config.yaml
model: "sound classifier"
dataset: "read English sentences (LibriTTS-R)"
train_examples: 15625
muon_scale: "match_rms_adamw"
grad_clip: 1.0
Rows from block 4, named by matrix and row number. Each number is 128 + 24 x the weight over its row's rms, rounded and kept within 0 to 255. All counts start at 0. After the name is the row's rms in percent of the matrix's.
# convs2: second depthwise width-13 conv (model.blocks.4.convs.2.weight, 192x1x13, trained with AdamW), a 13 kernel
convs2.2 099 [ 76 111 118 143 178 128 130 130 113 120 106 130 159]
convs2.3 099 [ 86 150 100 135 139 126 122 136 141 107 123  85  87]
convs2.4 108 [ 91 164  93 103 150 117 118 136  89 142 118 147 135]
convs2.5 090 [132  99 120 103 137 120 118 147 156 133 153 144 189]
convs2.6 077 [147 142  98 110 115 123 159 147 118 156 128  72 142]
convs2.7 094 [195 122 103 116 150 123 119 139 111 158 115 119 138]
convs2.8 113 [195 138  94 131 126  98 142 127 114 142 138 130 133]
convs2.9 125 [ 91 148 123 124 151 123 125 139 138 148 120  85  77]
convs2.10 115 [189 151 172 141 140 116 136 122 133 110 113 139 126]
convs2.11 139 [ 72 169 140 110 134 136 133 130 152 136 133 109  97]
convs2.12 115 [136 156 119 100 133 117 131 126 139 123 104 197 139]
convs2.13 119 [ 53 112 118 132 156 117 145 128 134 130 127 127 147]
convs2.14 109 [ 99 116 155 144 120 121 121 155 111  96  87 110 164]
convs2.15 103 [ 94 152 112  99 107 126 141 120  98 150 133 170 155]
convs2.16 083 [ 74  98  92 127 104 123 142 115 138 131 131 124  93]
convs2.17 060 [ 98 135 151 123 121 143 103 145 127 101 115 172 172]
convs2.18 075 [ 93 112 135 121 118 130 132 128 101 121 116  85  73]
convs2.19 078 [130 150 141 105 131 120 115 118 139 130 134 179 185]
convs2.20 079 [167 149 111 120 122 160 126 149 148 109 146  89  96]
convs2.21 126 [183 150 162 131 126 145  94 124 121 128 142 106 103]
convs2.22 102 [172 175 135 159 134 126 141 117 107 108 111 110 105]
convs2.23 111 [169 115 146 114 154 123 118 152 126 119 137 176 163]
convs2.24 126 [158 184 114 124 125  99 106 131 113 147 133 108 159]
convs2.25 084 [105 100 102 109 127 113 107 139 105 127 105 123  71]
convs2.26 104 [ 75 100  83 102 114 146 124 118 133 138 138 134 144]
convs2.27 093 [ 97 130 108 133 145 122 150 139 130 120 148 179 174]
convs2.28 095 [ 91  88 146 139 139 124 110 137 163 141 106 125  88]
convs2.29 078 [109 131 138 137 107 156 154 125 138  94  81 164 112]
convs2.30 072 [100 151 177 102 129 118 160 112 148 117 116 101 110]
convs2.31 103 [102  93 114 126 158 114 143 149 150 121 105 146  81]
convs2.32 098 [ 96 131 145 118 113 140 120 137 138 127 146 145 198]
convs2.33 079 [150 134 138 122 122 151 135 135  89  90 113  87 164]
convs2.34 083 [ 83  91  96 109 119 115 112 127 147 137 142 152 160]
convs2.35 092 [102 157 161 149 137 122 153 124 131 130 104  74 112]
convs2.36 088 [202 137 110 121 109 151 116 123 136 134 137 109 124]
convs2.37 108 [190 144 104 124 108 136 109 131 117 128 166 129 147]
convs2.38 101 [168 111 124 140 101 133 139 133 138 121 107  90  78]
convs2.39 101 [201 146 125 135 102 127 117 139 141 119 114 108 117]
convs2.40 092 [168 164 167 105 145 137 117 116 143 134 106 116  97]
convs2.41 072 [171 171  91 126  94 128 140 129 132 129 142 129  97]
convs2.42 134 [ 97 110 145 138 133 130 139 130 116 120 115 188 169]
convs2.43 088 [ 83 102  88 113 135 149 143 137 145 108 145 161 139]
convs2.44 117 [ 66 106  86 109 124 129 141 136 121 139 140 104 127]
convs2.45 115 [148 142 126 117 123 125 112 130 139 158 147 112  58]
convs2.46 099 [152 103 131 145 140 112 105 127  85 115 104 158 167]
convs2.47 107 [141 130 130 125 148 121 133 123 126 137  98 125 204]
convs2.48 070 [ 74 125 117 121 132 134 127 105 161 154 158 161 136]
convs2.49 126 [ 97 133 138 131 128 127 147 127 100 109 120 182 172]
convs2.50 088 [131 104  94  88 115 109 125 142 141 155 162 162 142]
convs2.51 112 [155 161 147 139 130 147 136 114  97 102  97 101 162]
convs2.52 108 [190 150 159 137 133 116 146 128 110 133 102 118 107]
convs2.53 083 [121 118 105 154 142 128 135 119 105 122 150 157 191]
convs2.54 113 [123 117 120 117 150 172 126 133 150 121 108  70 148]
convs2.55 106 [180 164 138 120 104 142 133 141 144 138 129 108  88]
convs2.56 139 [182 125 106 133 146 103 112 137 122 140 100 124 171]
convs2.57 069 [143 134 152  99  98 121 136 160 175 124 105 132  95]
convs2.58 107 [119 140 122 106 119 151 133 123 112 107 141 170 187]
convs2.59 098 [164 128 139 149 141 133 138 108 122 130 162 172 171]
convs2.60 083 [166 115 112 101 147 123 128 116 121 113 124 143  66]
convs2.61 095 [137 168 141  95 126 128 131 153 121 149 148 131  73]
convs2.62 111 [122 123 133 153 120 135 121 140 125 149 161 179 177]
convs2.63 101 [101 160 131 109 155  99 148 127 113 101 134 120  79]
convs2.64 075 [159 174 161 135 136 125 127 104  99 136 122 113  90]
convs2.65 109 [102 133 100 114 142 109 152 131 155  88 128 113 175]
convs2.66 090 [106 110 132 124 112 122 136 137 156 140 145 162 190]
convs2.67 135 [172  83 105 160 102 142 140 101 139 136 122 124 135]
convs2.68 092 [142 135 136 149 100 141 117  97 127 124 102 112 189]
convs2.69 105 [151  77 111 127 134 156 147 150 149 117 131 119 170]
convs2.70 060 [110 119 137 159 109 129  97 104 132 113 112 143 186]
convs2.71 074 [155 165 111 118  85 145 131 161 111 103 103 118 120]
convs2.72 112 [124 111  81 108 132 125 156 144 153 134 152 138  81]
convs2.73 091 [126 127 122 128 156 122 149 103 155 109 106 191 135]
convs2.74 124 [ 64 135 153 118 160 143 106 142 113 134 132 111 118]
convs2.75 098 [189 174 141 134 134 124 131 128 131 115 135 108 100]
convs2.76 102 [107 188 158 121 125 134 119 109 117 127 110 131 168]
convs2.77 076 [134 110 148 117 147 143 145 146 130 131 125  84  70]
convs2.78 101 [134  98 150 100 147 118 140 111 131 128 133 162  71]
convs2.79 108 [177 129 114 122 117 118 140 118 140 105 137 134  68]
convs2.80 074 [181 141 170 145 145 133 133 101 142 116 133 160 129]
convs2.81 097 [142 108 155 109 111 127 128 128 148 160 168 139  80]
convs2.82 098 [ 91 180 111 138 134 130 173 111 122 127 145 139 142]
convs2.83 059 [130 132 120 123  81 140 127 102 129 149 139  87 175]
convs2.84 089 [181 121 137 136 125 131  92 141 123 118 135 109 177]
convs2.85 101 [161 123 140 142 113 136 138 120 122 120 113 131 200]
convs2.86 125 [117 139 108 128 143 138 118 120 160 164 136  92  76]
convs2.87 116 [179 118 184 119 126 117 114 141 136 144 124 135 102]
convs2.88 083 [107 152 158 154 103 122 155 119 114 128 158 114  81]
convs2.89 093 [183 156 155 146 165 148 133 145 140 129 110 122 126]
convs2.90 103 [112 140 161 118 161  94 128 105 139 123 106 162  92]
convs2.91 075 [100 127 159 167 132 151 152  98 136 138  91 137 104]
convs2.92 103 [176 151  93 123 108 141 107 138 127 131 161 102 105]
convs2.93 093 [188 134 148 129 107 126 124 121 108 138 120 141  81]
convs2.94 100 [176 129 119 114 154 150 128 142 134 110 110  80 103]
convs2.95 090 [ 79 128 152 146 131 137 120 130 124 143 160 119  76]
convs2.96 119 [202 144 140 142 149 131 138 115 134 122 104 128 136]
convs2.97 090 [162 102 126 139 110 133  86 134 128 129 175 143  98]
convs2.98 079 [ 91 103 132 109 165 131  99 136 154 169 145 122 142]
convs2.99 094 [147 124  94 151 152 109 112 130 122 142 113 157 182]
convs2.100 112 [137 188 127 112 145 139 121 113 145 111  86 120 105]
convs2.101 097 [122 150  88 158  89 139 121 110 168 120 138 144 106]
convs2.102 126 [130 119 139 152 136 139 127 145 135 129  87  81  80]
convs2.103 088 [ 81  95 130  95 125 121 154 142 167 151 123 128 117]
convs2.104 065 [179 176 127 140 143  99 111 121 124 122 122 153 142]
convs2.105 104 [150 110 118 128 121 108 123 111 137 146 100  88  73]
convs2.106 098 [124 189 137 112 135 134 112 127 136 146 142  81 114]
convs2.107 109 [147 106 134 105 123 118 160 114 155 137  97 128  73]
convs2.108 092 [105 153 172 141 131 145 145 100  86 113 137  98 126]
convs2.109 083 [188 104  99 146 110 128 165 124 129 146 130 129 134]
convs2.110 104 [111 115 177 148 123 152 123 111 138  95 116 150  89]
convs2.111 109 [184 181 126 139 130 120 120 125 134 111 137 119 101]
convs2.112 088 [100 128 144 123 138 149 136 116 151 103  95 131  69]
convs2.113 107 [181 163 145 150 127 130 126 137 119 112  95  95 135]
convs2.114 081 [ 86 154 148 100 149 170 103 117 131 128 110 105 120]
convs2.115 059 [164 148 138 173 132 174 138 144 113 114 106 126 142]
convs2.116 099 [ 89  91 104 136 138 119 130 115 140 137 150 162 169]
convs2.117 074 [151 132 150 151 112 144 133 100 141 141  68 116 103]
convs2.118 110 [193 117 101 124 124 142 131 119 140 148  91 117 117]
convs2.119 081 [ 97 152 149 151 155 102 125 107 115 138  93 108 162]
convs2.120 106 [154 156 107 148 139 139  95 127 125 132 146  72 148]
convs2.121 094 [165 175 126 155 160 124 111 130 111 123  91 117 119]
convs2.122 082 [129 149 142 131 130 136 111 103 123 109 118  70  83]
convs2.123 090 [167 121 148 108 138 102 116 146  97 138 142 127  78]
convs2.124 083 [129 123 134 117 128 142 116 125 121 111 100  81  68]
convs2.125 086 [154 142 125 131 120 147 141 142 142 146 141  86  70]
convs2.126 101 [138 147 130 149 127 120 113 130 133 144 138 177 187]
convs2.127 110 [128 127 118 118 125 143 141 136 148 137 172 171 178]
convs2.128 073 [ 93  96 112 117 108 158 142 126 161 137  87 105 122]
convs2.129 142 [127 101 128 136 144 119 138 107 115 108 118 199 133]
convs2.130 100 [147 109  89 115  96 142 141 140 125 124 126 162 177]
convs2.131 106 [ 74 102  97 105 135 138 122 138  96 119 128 138 159]
convs2.132 093 [ 82 140 127 120 162 107 165 122 135 150 106 161 137]
convs2.133 126 [189 137 111 104 116 132 154 125 124 128 105 144  93]
convs2.134 091 [ 90 136 129 188 108 146 129 131 131 113 130 164 116]
convs2.135 116 [191 159 136 126  87 135 116 132 138 135 110 119 122]
convs2.136 098 [141 124  67 130 136 134 156 118 144 142  92 106 107]
convs2.137 109 [114 102 153 136 140 136 145 113 152 122 128 122  61]
convs2.138 128 [162  67 133 117 147 130 146 147 120 135  93 134 120]
convs2.139 127 [107 128 129 120 140 116 137  85 131 139 114 188 158]
convs2.140 133 [151 125 115 136 121 151  91 133 134 135 112  82 175]
convs2.141 083 [121 145 150 152 136 137 144 131 102  88  81  97 141]
convs2.142 091 [ 94 105 127 135 164 137 122 158 138 147 126  73 124]
convs2.143 099 [165 119 157 119 143 138  77 150 136 111 120  93 140]
convs2.144 089 [ 89  89 108 116 112 127 135 139 129 152 152 157 167]
convs2.145 068 [112 100 143 140 144 143 154  98  98  98 107  91 107]
convs2.146 094 [158 168 135 123 109 116 125 154  95 142 108 170 141]
convs2.147 095 [156  92 128 101 152 114 154 110 151 111 111 123  87]
convs2.148 112 [164 129  99 137 120 134 125 109 127 113 110 144 191]
convs2.149 091 [126 135 157  92 162 124 155 120 126 135  78 118 101]
convs2.150 089 [ 89 108  78 124 131 107 121 163 130 103 134 142 150]
convs2.151 112 [182  88 130 130 121 155 102 118 131  98 150 130 125]
convs2.152 098 [176 144 127 123 130 131  81 118 146 115 113 109 167]
convs2.153 096 [131 104 128 135 114 125 122 140 122 148 143 162 196]
convs2.154 096 [181  93 131 162 107 139 137 116 115 137 139 101 111]
convs2.155 115 [149 104 106 144 139 127 142 112 130 102 128 175  81]
convs2.156 111 [158 150 151 117 119 122 128 135 110 135 102 183  94]
convs2.157 074 [136 118 142  85 133 114 144  95 117 137 172  98 104]
convs2.158 116 [128 147 127 140 140 127 112 117 109 117 104  77  75]
convs2.159 078 [126 167  79 151 113 155 141 139 134  91 126 111 124]
convs2.160 090 [142  75 121 100 149 100 159 153 139 126 108 140 114]
convs2.161 102 [117 109  99 144 141 120 128 106 117 135 175 167 164]
convs2.162 127 [182 133 123  98 127 127 122 132 116 139 149 125  75]
convs2.163 094 [140 161 134 136 145 113 135 132 111 143 118  59 113]
convs2.164 112 [188 142 142 137 141 134 136 106 129 127 124  78 139]
convs2.165 097 [ 59 142 140 138 131 110 140 115 149 150 134 108 111]
convs2.166 108 [107 152 137 159 109 130 151 117 110 117 168 163 162]
convs2.167 094 [132 140 121 110 106 133 137  97 122 158 107 157 184]
convs2.168 088 [ 88 104 141 139 130 149 157 127 119 109 113 163 171]
convs2.169 117 [ 75  93  95 105 143 136 135 117 111 136 145 145 149]
convs2.170 116 [152 149  84 139 136 118  84 115 134 110 127 136 169]
convs2.171 100 [ 71 114 144 147 130 150 127 101 117 112 136 163 151]
convs2.172 125 [101 132 128 118 150 124 141 143 103 131 120 141 198]
convs2.173 100 [ 75 106 128 130 161 149 119 132 102 114 147 122  91]
convs2.174 073 [164 145 142 124 109 113 141  78 129 112 135 153  88]
convs2.175 132 [ 80 141 147 132 140 128 120 120 106 114 112 126 187]
convs2.176 091 [136  60 117 109 129 111 131 131 145 134 165 113 136]
convs2.177 080 [114  84 171 157 118 133 147 111 123 126 108 102  99]
convs2.178 110 [145 165 143 124 104 133 102 110 144 120 165 144  83]
convs2.179 092 [160 128 150 177  97 137 141 100 161 124 139 145 118]
convs2.180 076 [109  90 107 111 149 137 119 100 153 157 130 102 167]
convs2.181 122 [153 142 143 124 125 120 142 124 125 132 159 156 194]
convs2.182 129 [172 180 153 111 104 125 116 117 135 136 152 130 108]
convs2.183 110 [119 120 146 144 104 120 152 138 116  99 115 105  67]
convs2.184 066 [107 179 147 113 110 160 149 140 107  97 124 105 134]
convs2.185 143 [ 86  90 149 140 107 116 144 121 130 156 138 166 150]
convs2.186 103 [ 91 136 163 143 121 161 114 132 146  81 123 125 102]
convs2.187 097 [144 113 128 125 135 143 133 126 158 161  69 109 158]
convs2.188 095 [ 95  71 120 134 122 126 163 135 136 144 104 121 156]
convs2.189 093 [ 74 100 144 157 141 140 131 153 143 120 102 154 121]
convs2.190 077 [159 159 135 124 111 117 142  94 157 140 125 105  81]
convs2.191 071 [136 133 158 153 148  77 108 126 115 139 155 166 125]