From a checkpoint of a small sound classifier.
Model: 0.838M parameters, arch quartznet, activation mish, widths [128, 160, 192, 240].
Training: muon at rate 0.0041, 18300 steps, batches of 128, held-out accuracy 99%.
Data: trained on read English sentences (LibriTTS-R), 15625 training examples, 149.9 epochs.
Rows from block 7 of a small sound classifier, named by matrix and row number. Rows with one number belong to one channel. Each number is 500 + 25 x the weight over its row's rms, rounded and kept within 0 to 999. All counts start at 0. Numbers have three digits each. After the name is the row's rms in percent of the matrix's.
After each channel's rows are labels from the 100 clips, of 14976, where the channel reaches its highest value: "top examples" is what is common among them. Only what is clearly more common there than usual is listed. The data: read English sentences (LibriTTS-R).
# convs1: first pointwise conv (model.blocks.7.convs.1.weight, 192x192x1), inputs 0-191
# convs3: second pointwise conv (model.blocks.7.convs.3.weight, 192x192x1, transposed), outputs 0-191

convs1.87 111:530536491537500495518505550501505498557546561494544502470518517505487492546461553456538477493467540511486523514536477503524533500490520490486546494510507487472518477452494520502516511517523472442485521482509501496482512433500482478508497541490491520476530510484496508506515506504476498500492457529453470484514518528529518505523536525461509488467522467495488501544540500494469529473499515511488498500533529479534481452540503534522539508478496497543480484534518497500496508517514469522548497446502484500502516534470462534507515560487490486503507501530500466509510506518502482478
convs3.87 128:492466442498520503495518535484525502482567448508479536533495467478545502473485479486531490511502541495484509496528513502504476506512492509515487515494499489512460534486543485489503508503515512565492443469510492529479525465530494526462521524497477476501512518442481486541513519488488494549502497524479482494499514481496461497495503479503490512504499484514542481527520452505529478474484476490488536487491497525529516496448497504508491484470493500539501505545524530530468534546475462459536476528556476460506482541468497481490505543489488531473454505545540457500478478497520493505
top examples: voice: male

convs1.73 112:516505510495498496500505508474504490500499519467527500509510483493511510480531506506485512443507527483508495488508464538483480499477547502508500466487471507502527594478480487480489504522504485504515439517499447510481494506516529516490542519514552485512509505501508513514504500500488484474443513501497458486453461457486476543525462504498512514491501504532514482521503519486500482494571475506514512501500516592481501499469498509475505494522484488519491467516477494498467596456501451456470497514497494511455465545463478494485510518474451535474498511528498483486498500509474478470
convs3.73 087:488497502498459522539486497501504485507497475506489500514485485488489516507485508480469492492528477514499520520485517490489459498582486456471516492437524477534501484515496483511501491500500449514499455513447514476470490498521509473494504503488536510486493476494500470471483503489570518484564471534511491478503537533534524489495438512503505500527492500522511498540503531503528460475487492501487499494547503540532526465487506466522566486460484521552501508463499479500533500494496504507501471476460537552535478507470517526466497518499512549465507507504486543461477455503448496490
top examples: voice: female

convs1.166 084:496515505496496502507517456484506505448514519476502522520483477500491517539514517476510489518579438511505501530472541504499504501523490502480499508485481505502487504557493519517492485482500485476515506466475559495507568540507480537439428496494553497503495496483486551499453502481488480554487524491547524510499497514463475493498594500496510500512499516499508505539471520498523518510477526500507539501457471472492498540487495468497483459505497542484489491554486477508502474485560492494502504500495499499499509493515544501497509516511540504503478503520458460458501490502470487514
convs3.166 071:469437514485506526451495488472495474453484492471463516442517481473530532507518529526526480498501456493479523551494444493499505526451503484502528498485507492477541505525481510504512472560416482487545496448513498517475498524500502497470520518542484508479531504457460515469511494479495488477521505476495468509535505509498498476496480423478481484479524514494491489506525497457494481507537529490440502520514522510491522520536499521497500515501500470537494513518464495497522472518461482497457512546509509485499468512443507508520484496483498464498487463506501492540491499481505523500
top examples: voice: female

convs1.11 096:510500507500493403512503492479527502514496488511469526474497505503490503552524502500525476482475528500474518486493538459491489475501535486528557484476491483436535488464516452506500504529546502482488483499523508488499469486549449509496562494515515515510527511504519519508478523484510501561510557522482492457479487520500490549523460524485476516556488511503544466519447502465493501502483519516546471503516492496496464451519507539527507552488512487534501519509500515499504504495485529500502523473513496521526461540480500520499510530542505492522491531513515485539519519536497495476
convs3.11 150:510490433513506526455506489510497496506468468500475498501477503477503463495487505487483505484494500509516502476511536506521515480553512535452456502503508504496505500445486482508480485487496471488507511493496495485513486496504482471506460516430505540460458465508445550494508484485482504495507501465492516504457466448506475452523488448498526500479511504533507495503481495561509487502500493498429463527490478490513463480426501523438500447520468483496525489499499508520479479489483497511493494518487447482494496488510545483541454449489494474505456501505491557494514509509517507497
top examples: voice: male

convs1.5 100:524560455488533502510494532495492511480507526499516490500451499500504510514500502457475499488476490508477496521460472514507468495485487474470522480495466484499508509512503487495533506451526510486499514485501476479546478500527491477581558493539497493542541468482454488518539508452459529520474559491505517515493508513528464544501556502525512505515532454501504497476495534402496485501507505510491473500481526508535472475491455500509496497502512487496535499522484483486483485510507498500502562483531493483477501499491493530531442494500484501542472483504475511526444498499513502470
convs3.5 104:476510491492497528508498525501510499501528514498513521503451510485505532484472511504500498445475545506485546501526491514542513497521522481478520503493539487484523500503395478492480471555499484492499479486540523505493504492488451479506470490530502502540459501522497506480545510524514513453503480514485507536498452530514549461540493510474549492517497507535474499521498497503496501501511506491461468503496451501521503505545500490507509534484468481514512475513516468467489461500505502500484456498443504509489471545499518453479446527547499509531476533454460521497482532542495540491
top examples: voice: male

convs1.153 088:501536483510499545484499517536477476499477518463538534499536501524494519511485508556523511566475536498490505477484515454505503508473469494471456505525504479472480487530491527508496487511492478476428547433462510535492497529516464466521506503511434518514507481491494467500484498513490501525499483486486493510492516497537533524484494543504522515501486489512454498486498450448488488509454496512484464497477499534531568468476452509454520500487461503488507486496499535496539462488516441513518509499503504500505552484504517506502488494484497494527485504485463533476504485510453494533
convs3.153 083:480477515467529481503535569508452512491477527487514512500480497439533522491490512439493510500516508454492509498502490480506449522514504554519501459483479489484470528454544494460500503508521497512525463476516499534522401514499495519513533487494513489497509525467516492516465532463536492485536514503516465476519512501526531517504507491500471459506520502518507498516520492489517500495496503494509468517514518496498484470470500512517500504453478501518500560524529552522501506514495518493514518520529491486499506483519503506522484525611523493528500452518527529514504514511538520491
top examples: voice: female

convs1.134 081:502477561479515513489532468511499510496506526507543513499527443481501555500486498543499524475524576506531496546499454523495489516480511485523528488508498496485474501503499435473516494515475499484502567494437527493533514503519497480506459480510523508437503531533537495498501505488554537446505490466502538490485473497522508524482505472529464481496510501514523463557490505473482498531514482542463529513536539500487483523500507469460486495497496506503501482512488517518513486531524465499497551478498499488479530529502504474483560470500500501500489492455484515500525497486514483535
convs3.134 109:502503528472468564477508517490508521519509503491488511496550470521485481515478480499515521443470501513499451493492459489507481486503465493446502509515515478501492535507506501495498482503487496451487466515534495500509436490498470507506483507511477477510511446510420482436473502499544516502481502519493518467516501482454486523480484485537489500450458513452534482477481550431514503485529504473542527535485492483514475492479471509506487505511479518506485477476509508544517476488489483514527464499502535445511462488482487508511479500530520450494556501458509507516494488469504522482
top examples: voice: female

convs1.101 091:517455485450510574497518482499486479507524488499494523461506502483475527445476514539474561518486480501502483539524506516491450499525514463505500483524516503538515506491473513486523502506484512469538536511511552468498518508550510499488465521468474433454503477499517500475528478506491501494499463496497503547514541483493539506518527480490501494448510520518505495469484485509515503483419477496493513480489517498509470560518561448487497479488475497499490530542504506500502459494486518495506492531502506501552500480477519516499518509513506535487485513513502520505505501476540521571
convs3.101 082:433507495463511446517519470514504509509537463532510481509501447482502457450495514512484503502516576485507471492525566516511497498481498517497501488476497539445507541475528459487486502492515491514491511491506486520488459460493504484523499490458526515456506482515521495498474500504505503487503496575540498495469513506473474514548509478497539466490483488518497520487504504591511522451484481532506526481485469455468464491506519494523500520508517521503473493492498478496477564463499543495497470507463475497511516457493508528491523535502481528488500511506499512477494486518496532474
top examples: voice: female

convs1.91 093:487498500433495463482513487442499457457497495543512510540481528497525502481492466563480490457486557515491524504460535493499493479497474524491491505463507489532489486547508551534452510490486522480519469539486543471498465512496474494511543484478505466499520492491512459501505473531529560488520525478501501518513494462490486517488462539493477513509497500449467530447513476525507502475503497508537535497483505449471509504444502508514505513494541511478519511467503526492476503466471497468509501511497448488484510502485481456479446463500509497490515525478527501509511534502488499485
convs3.91 103:482474536501510517499488516484513501526503486501516504501480483541475500500527502488475537497493413479472491456521539524545511468504519517499496509489510496511491537534489505513458507502494513557531475471500520530479473466502511516517497491472497514506432523497507514520533469508588479521467492574539491507465503418522519507531498540487494531504515479489455500483528507514496541528454482489553517490500504469519488500557477515515512497491544519507491478454454504500522498508505481512485476500516469543514514480526486467534474498490508501509530501499482507466507485510511491511
top examples: voice: female

convs1.123 123:479495502507525492506486512484509534541508489520535506498491438510501468465588495479490511542549515508495482469512556503527488490487533492481449509557509493472454497499551495471487488514540513569496509526460493473513529515505590447526471524515480512516501502497472508503493517519508504483516498529585517481500527536491478517490488494478508496512509476517508476509497495555485461480481518496498468511503514507472515480492482493499481511517504514452498466519524506499466502550523486483486469465504487485507477501540507513480542519523497484509447500501508500501481496508496512539
convs3.123 122:477498492524543500503503521528530479500482488466480572493490502456509511482509455468486537500526504497478497500501480495549465455562470504508521508478481485504492451487477502513500480525440483553477446480488510529518477499515524509493480527498471487500475506529519515504472476492527520479489448492469509479495500492522533481503497525550479567514526473532489481485520472501501492487521502465537496532479515517490499484504479506452509510501507473536501494527492530519498517506531495527500436497512471468543469499500496499506489512542522514515507491561486535498542496518529491583
top examples: voice: female

convs1.20 135:535498493489492480468496500480469493508508460459514506499492532467479489504495509527490516497462491483504499541476493493488532472497479494482484504504509514531546506493496509532504511489506557490612518519542534506547495493503503503515504504488522565496469488508554449498479464499460477499487496491503519450494475486540499503523539501461496512476515478491506505484475499498554501534453508503464493495472518520479515548496499538465503511529500493483501480494536503509512498498519521505484520485500444481502497534496451505475471546477482484498470523515486525499511487491517486609
convs3.20 107:495468468460498494504486515516514473508457523491491465520486481460490486485495507508530528452517542521491464523526520513499503488510497500563531466488477564528478492511526523506478478524522511470514484515518488510484490465505438565511550529498471495512511464497502584469512506481479456497495515472515489498469521506498512458529501526536489488531466553511460490492488465503496486499502513492512513511498553542504547523506502532506521479545484493474490502484430485500501489512497507491524511540499471512513458456485490459525534455473512481461505504486518486484497492498476482524
top examples: voice: female

convs1.29 085:496519498504511461499522508466479516521523544476550506521500498491468472488527436522473535525520483514498502495506524523510488517521493456500444529540485511496480497523503503509521494584539489472479492526515543501549519502484492498503495497476476490449493486525475472500501501507503469476448473492433535491523502517496501522491534507459488502504557495484503573457506476484507482484506522555512517498489492482484521445497497534501534499450489486506499464500479516504512500476503483504509503524451483499493484454543510429479522509492476499501457489496490502497505489451479492532
convs3.29 096:515507482543465477522518466481497491475539468506531472515483501527525471494536533535536477560520505520497460454474513488516500504500491547495491526512481527490474514586515490508496503507573505506502518494514518488495565524480489485516502494486490514500465514491539537516483501496490533465549499480437486487462491471515503483490525492462467490471504498501476512467497502489460497498493505490500505470548457503450505566506507502501500512509515493503497436463536499468505520503475476503489549488541522522509506491486500497478525541469527478523502473554465511499498489515512508469
top examples: voice: female

convs1.21 105:522548476531508494519538493472525505537513474477507489498482497480447454502495533525484497555508494482495517412503486468525486515511518505522459492512518511489503513563484514490508511533523471506507522543462457480504484530499522500537497500489493502506530468479493523492498539485487485481515481495486477488564503489480488487500497498500469473496501474499490495483504488502529517504488491512500509494481496481498528411536458461497511473453486549513511497469489485511510513510461515471476508491448497483467513489536508501482472494493410515484489461505505458467551506482549521483
convs3.21 107:498477521492455466500536500470510475511489502532504488491470508525495462532504535463527465514461500518532482506503508483487534508492499503533525488511459517495501512538513478493496503515539500485509516519505532493503504541469470467499511519550471521562477502499513482480456525445514499451479501478457507526496517541475507501495524516500476509509530527483492503459501497536486511506489502518508542500525450490502511619505495466492513525522509499436490499502495541496558453483523500510487471482561502502497494490502469527533519506476496468503522443501503478502487481489540516478
top examples: voice: female

convs1.78 119:518466499486506521500494469479511505505514507507523470485524494484498523501488482501477507455530487501518503451469535508514489497478503472537503504515512498510471475567494492474521496499386504515417570471503483488500590522504514499476485500513501517473518520525511491516485491480490471484473445499486505480467535494504511490499460469469491493476492487524496525498516503509517499495506485510513519505545467505487518435467409453481500492501494532473518486491458525520504466507499529500502466500505484505511484485494502516461458478492514490528509495510507509497505492543521521490
convs3.78 100:513492473505484478502450519488515524500437521464497500491510504509487507516492537481521497512487502484503516484487528470503500495517466505547473515503501515500469510461457541531498526504475482498527503486516504539447540473496517442493519485506520522501509484520536481520514490516505521492510482581499495505500501487527469472501543499460534473523495459456500544484461530520526507499465521528500501481468499456525505486479454510537506519505502509464442512480499510502475515491500516491479508512518475572560489467529482490493462450533509546503511467460509471497502512512494493576
top examples: voice: female

convs1.109 109:469467528518495502500486503444479466485529486524497464478533515481489523515483436531442501481504478495512499468404481532522469492473519520511499510582491491486489458507457472479488499494517511532560469460495488525495498481505533499479513511506484519491489501487501450502500545489498505514510501492478530463468531522500539493499487496492519479499484523499508491522517477431520488486492517522504527500504515520491475503452468520537471475511528541501502470500524476521509500470532488522502524487498501485461550494491511450475506506476502542479484448511535470530487491521473508519
convs3.109 104:510465483515471519492488477530540518498495494544467535543508545464504461485500479487540489481515526508506516491514494523489507427499482507515450502494460484523506517472528512500493476521465466470446530553500477493519458482481449491509505525485498489470461504501499528463498465486468530466526506469522486509501504479487516519496460485553507500450474496520516468528524497534503533493523514519499519512538479465516500499579474486526489498506489479547508507535533501477444498503500497524488530503487479488515501512503468550494447510496503500474523517548529519480520514512539519462
top examples: voice: female

convs1.46 078:509484505503495469503533466530496501485445519528475551533515509500495496461510514526531477471508481491511498512504469472487439552492480475579484491510497498431453494515512507532527485494501502507517462484535482497497492507508497455512454503517515503467596525508517475509494479485508503509462486511441504472534504500503522479500506508494463496504546524483478488481476460501520495519499490494513515495506536485486494526482501570504456556513514499497494494539512457513476484501468498488501481493468500504453508480491487487486499501505451522467453484481523477528509471445503494517
convs3.46 113:518524485510500497518543491486488518502553492507503504483525451518497503450549500498513514513526517516505475480516516508502519487470472563580500499549492550500503492501532516513468522451525501523518504518533499538522509497513525530487491511499512492491501524424537495547548490502506507496525537505502496466534504503546485497516502513504509467472487508451492479504513534526485478511512485516542479502523519508463519499515535541502514499483509458511459500470506542477486536537463475486484522521527499564505544503514517524498540548534506476492477500488521520466505507438527499510
top examples: voice: female

convs1.24 077:470555514475519506495497462483460508490505521505459467553510472504495521507537508530497584507495494495507438486470508524495486521481492484519448517460478478482517533484511510496474468529489488500471510534473524498524547505520513481502507494497467503493517502467522497494512540526514534482529454555466494485531497470512515529495525533482463507499489507491493538493520514514501493503511502536440470498492501494512506501459497555476509510446450497498487419529471471472530534537501459502485523491484513502496476500506545493467460534512486474497458477491510498517497509463500499518
convs3.24 082:503531543495513500453527510476506488516511539517529480480497520505528488472508499497454504503495493492480458536501509540538478504524466513480516521465490479503457497443498556488506471490507482517518466502502508519457440523491526450536538484481490530481523487501460497482522501521495523511544494430567486502467482500502510491507516493490522520547505501557523477495517543505540500526511534509501464529492511506524510491452489462492489499483504503494507569536463483539504457474535503523533507447497515494493467439509512489478510495464513473477479497503503499525507514491492530498
top examples: voice: female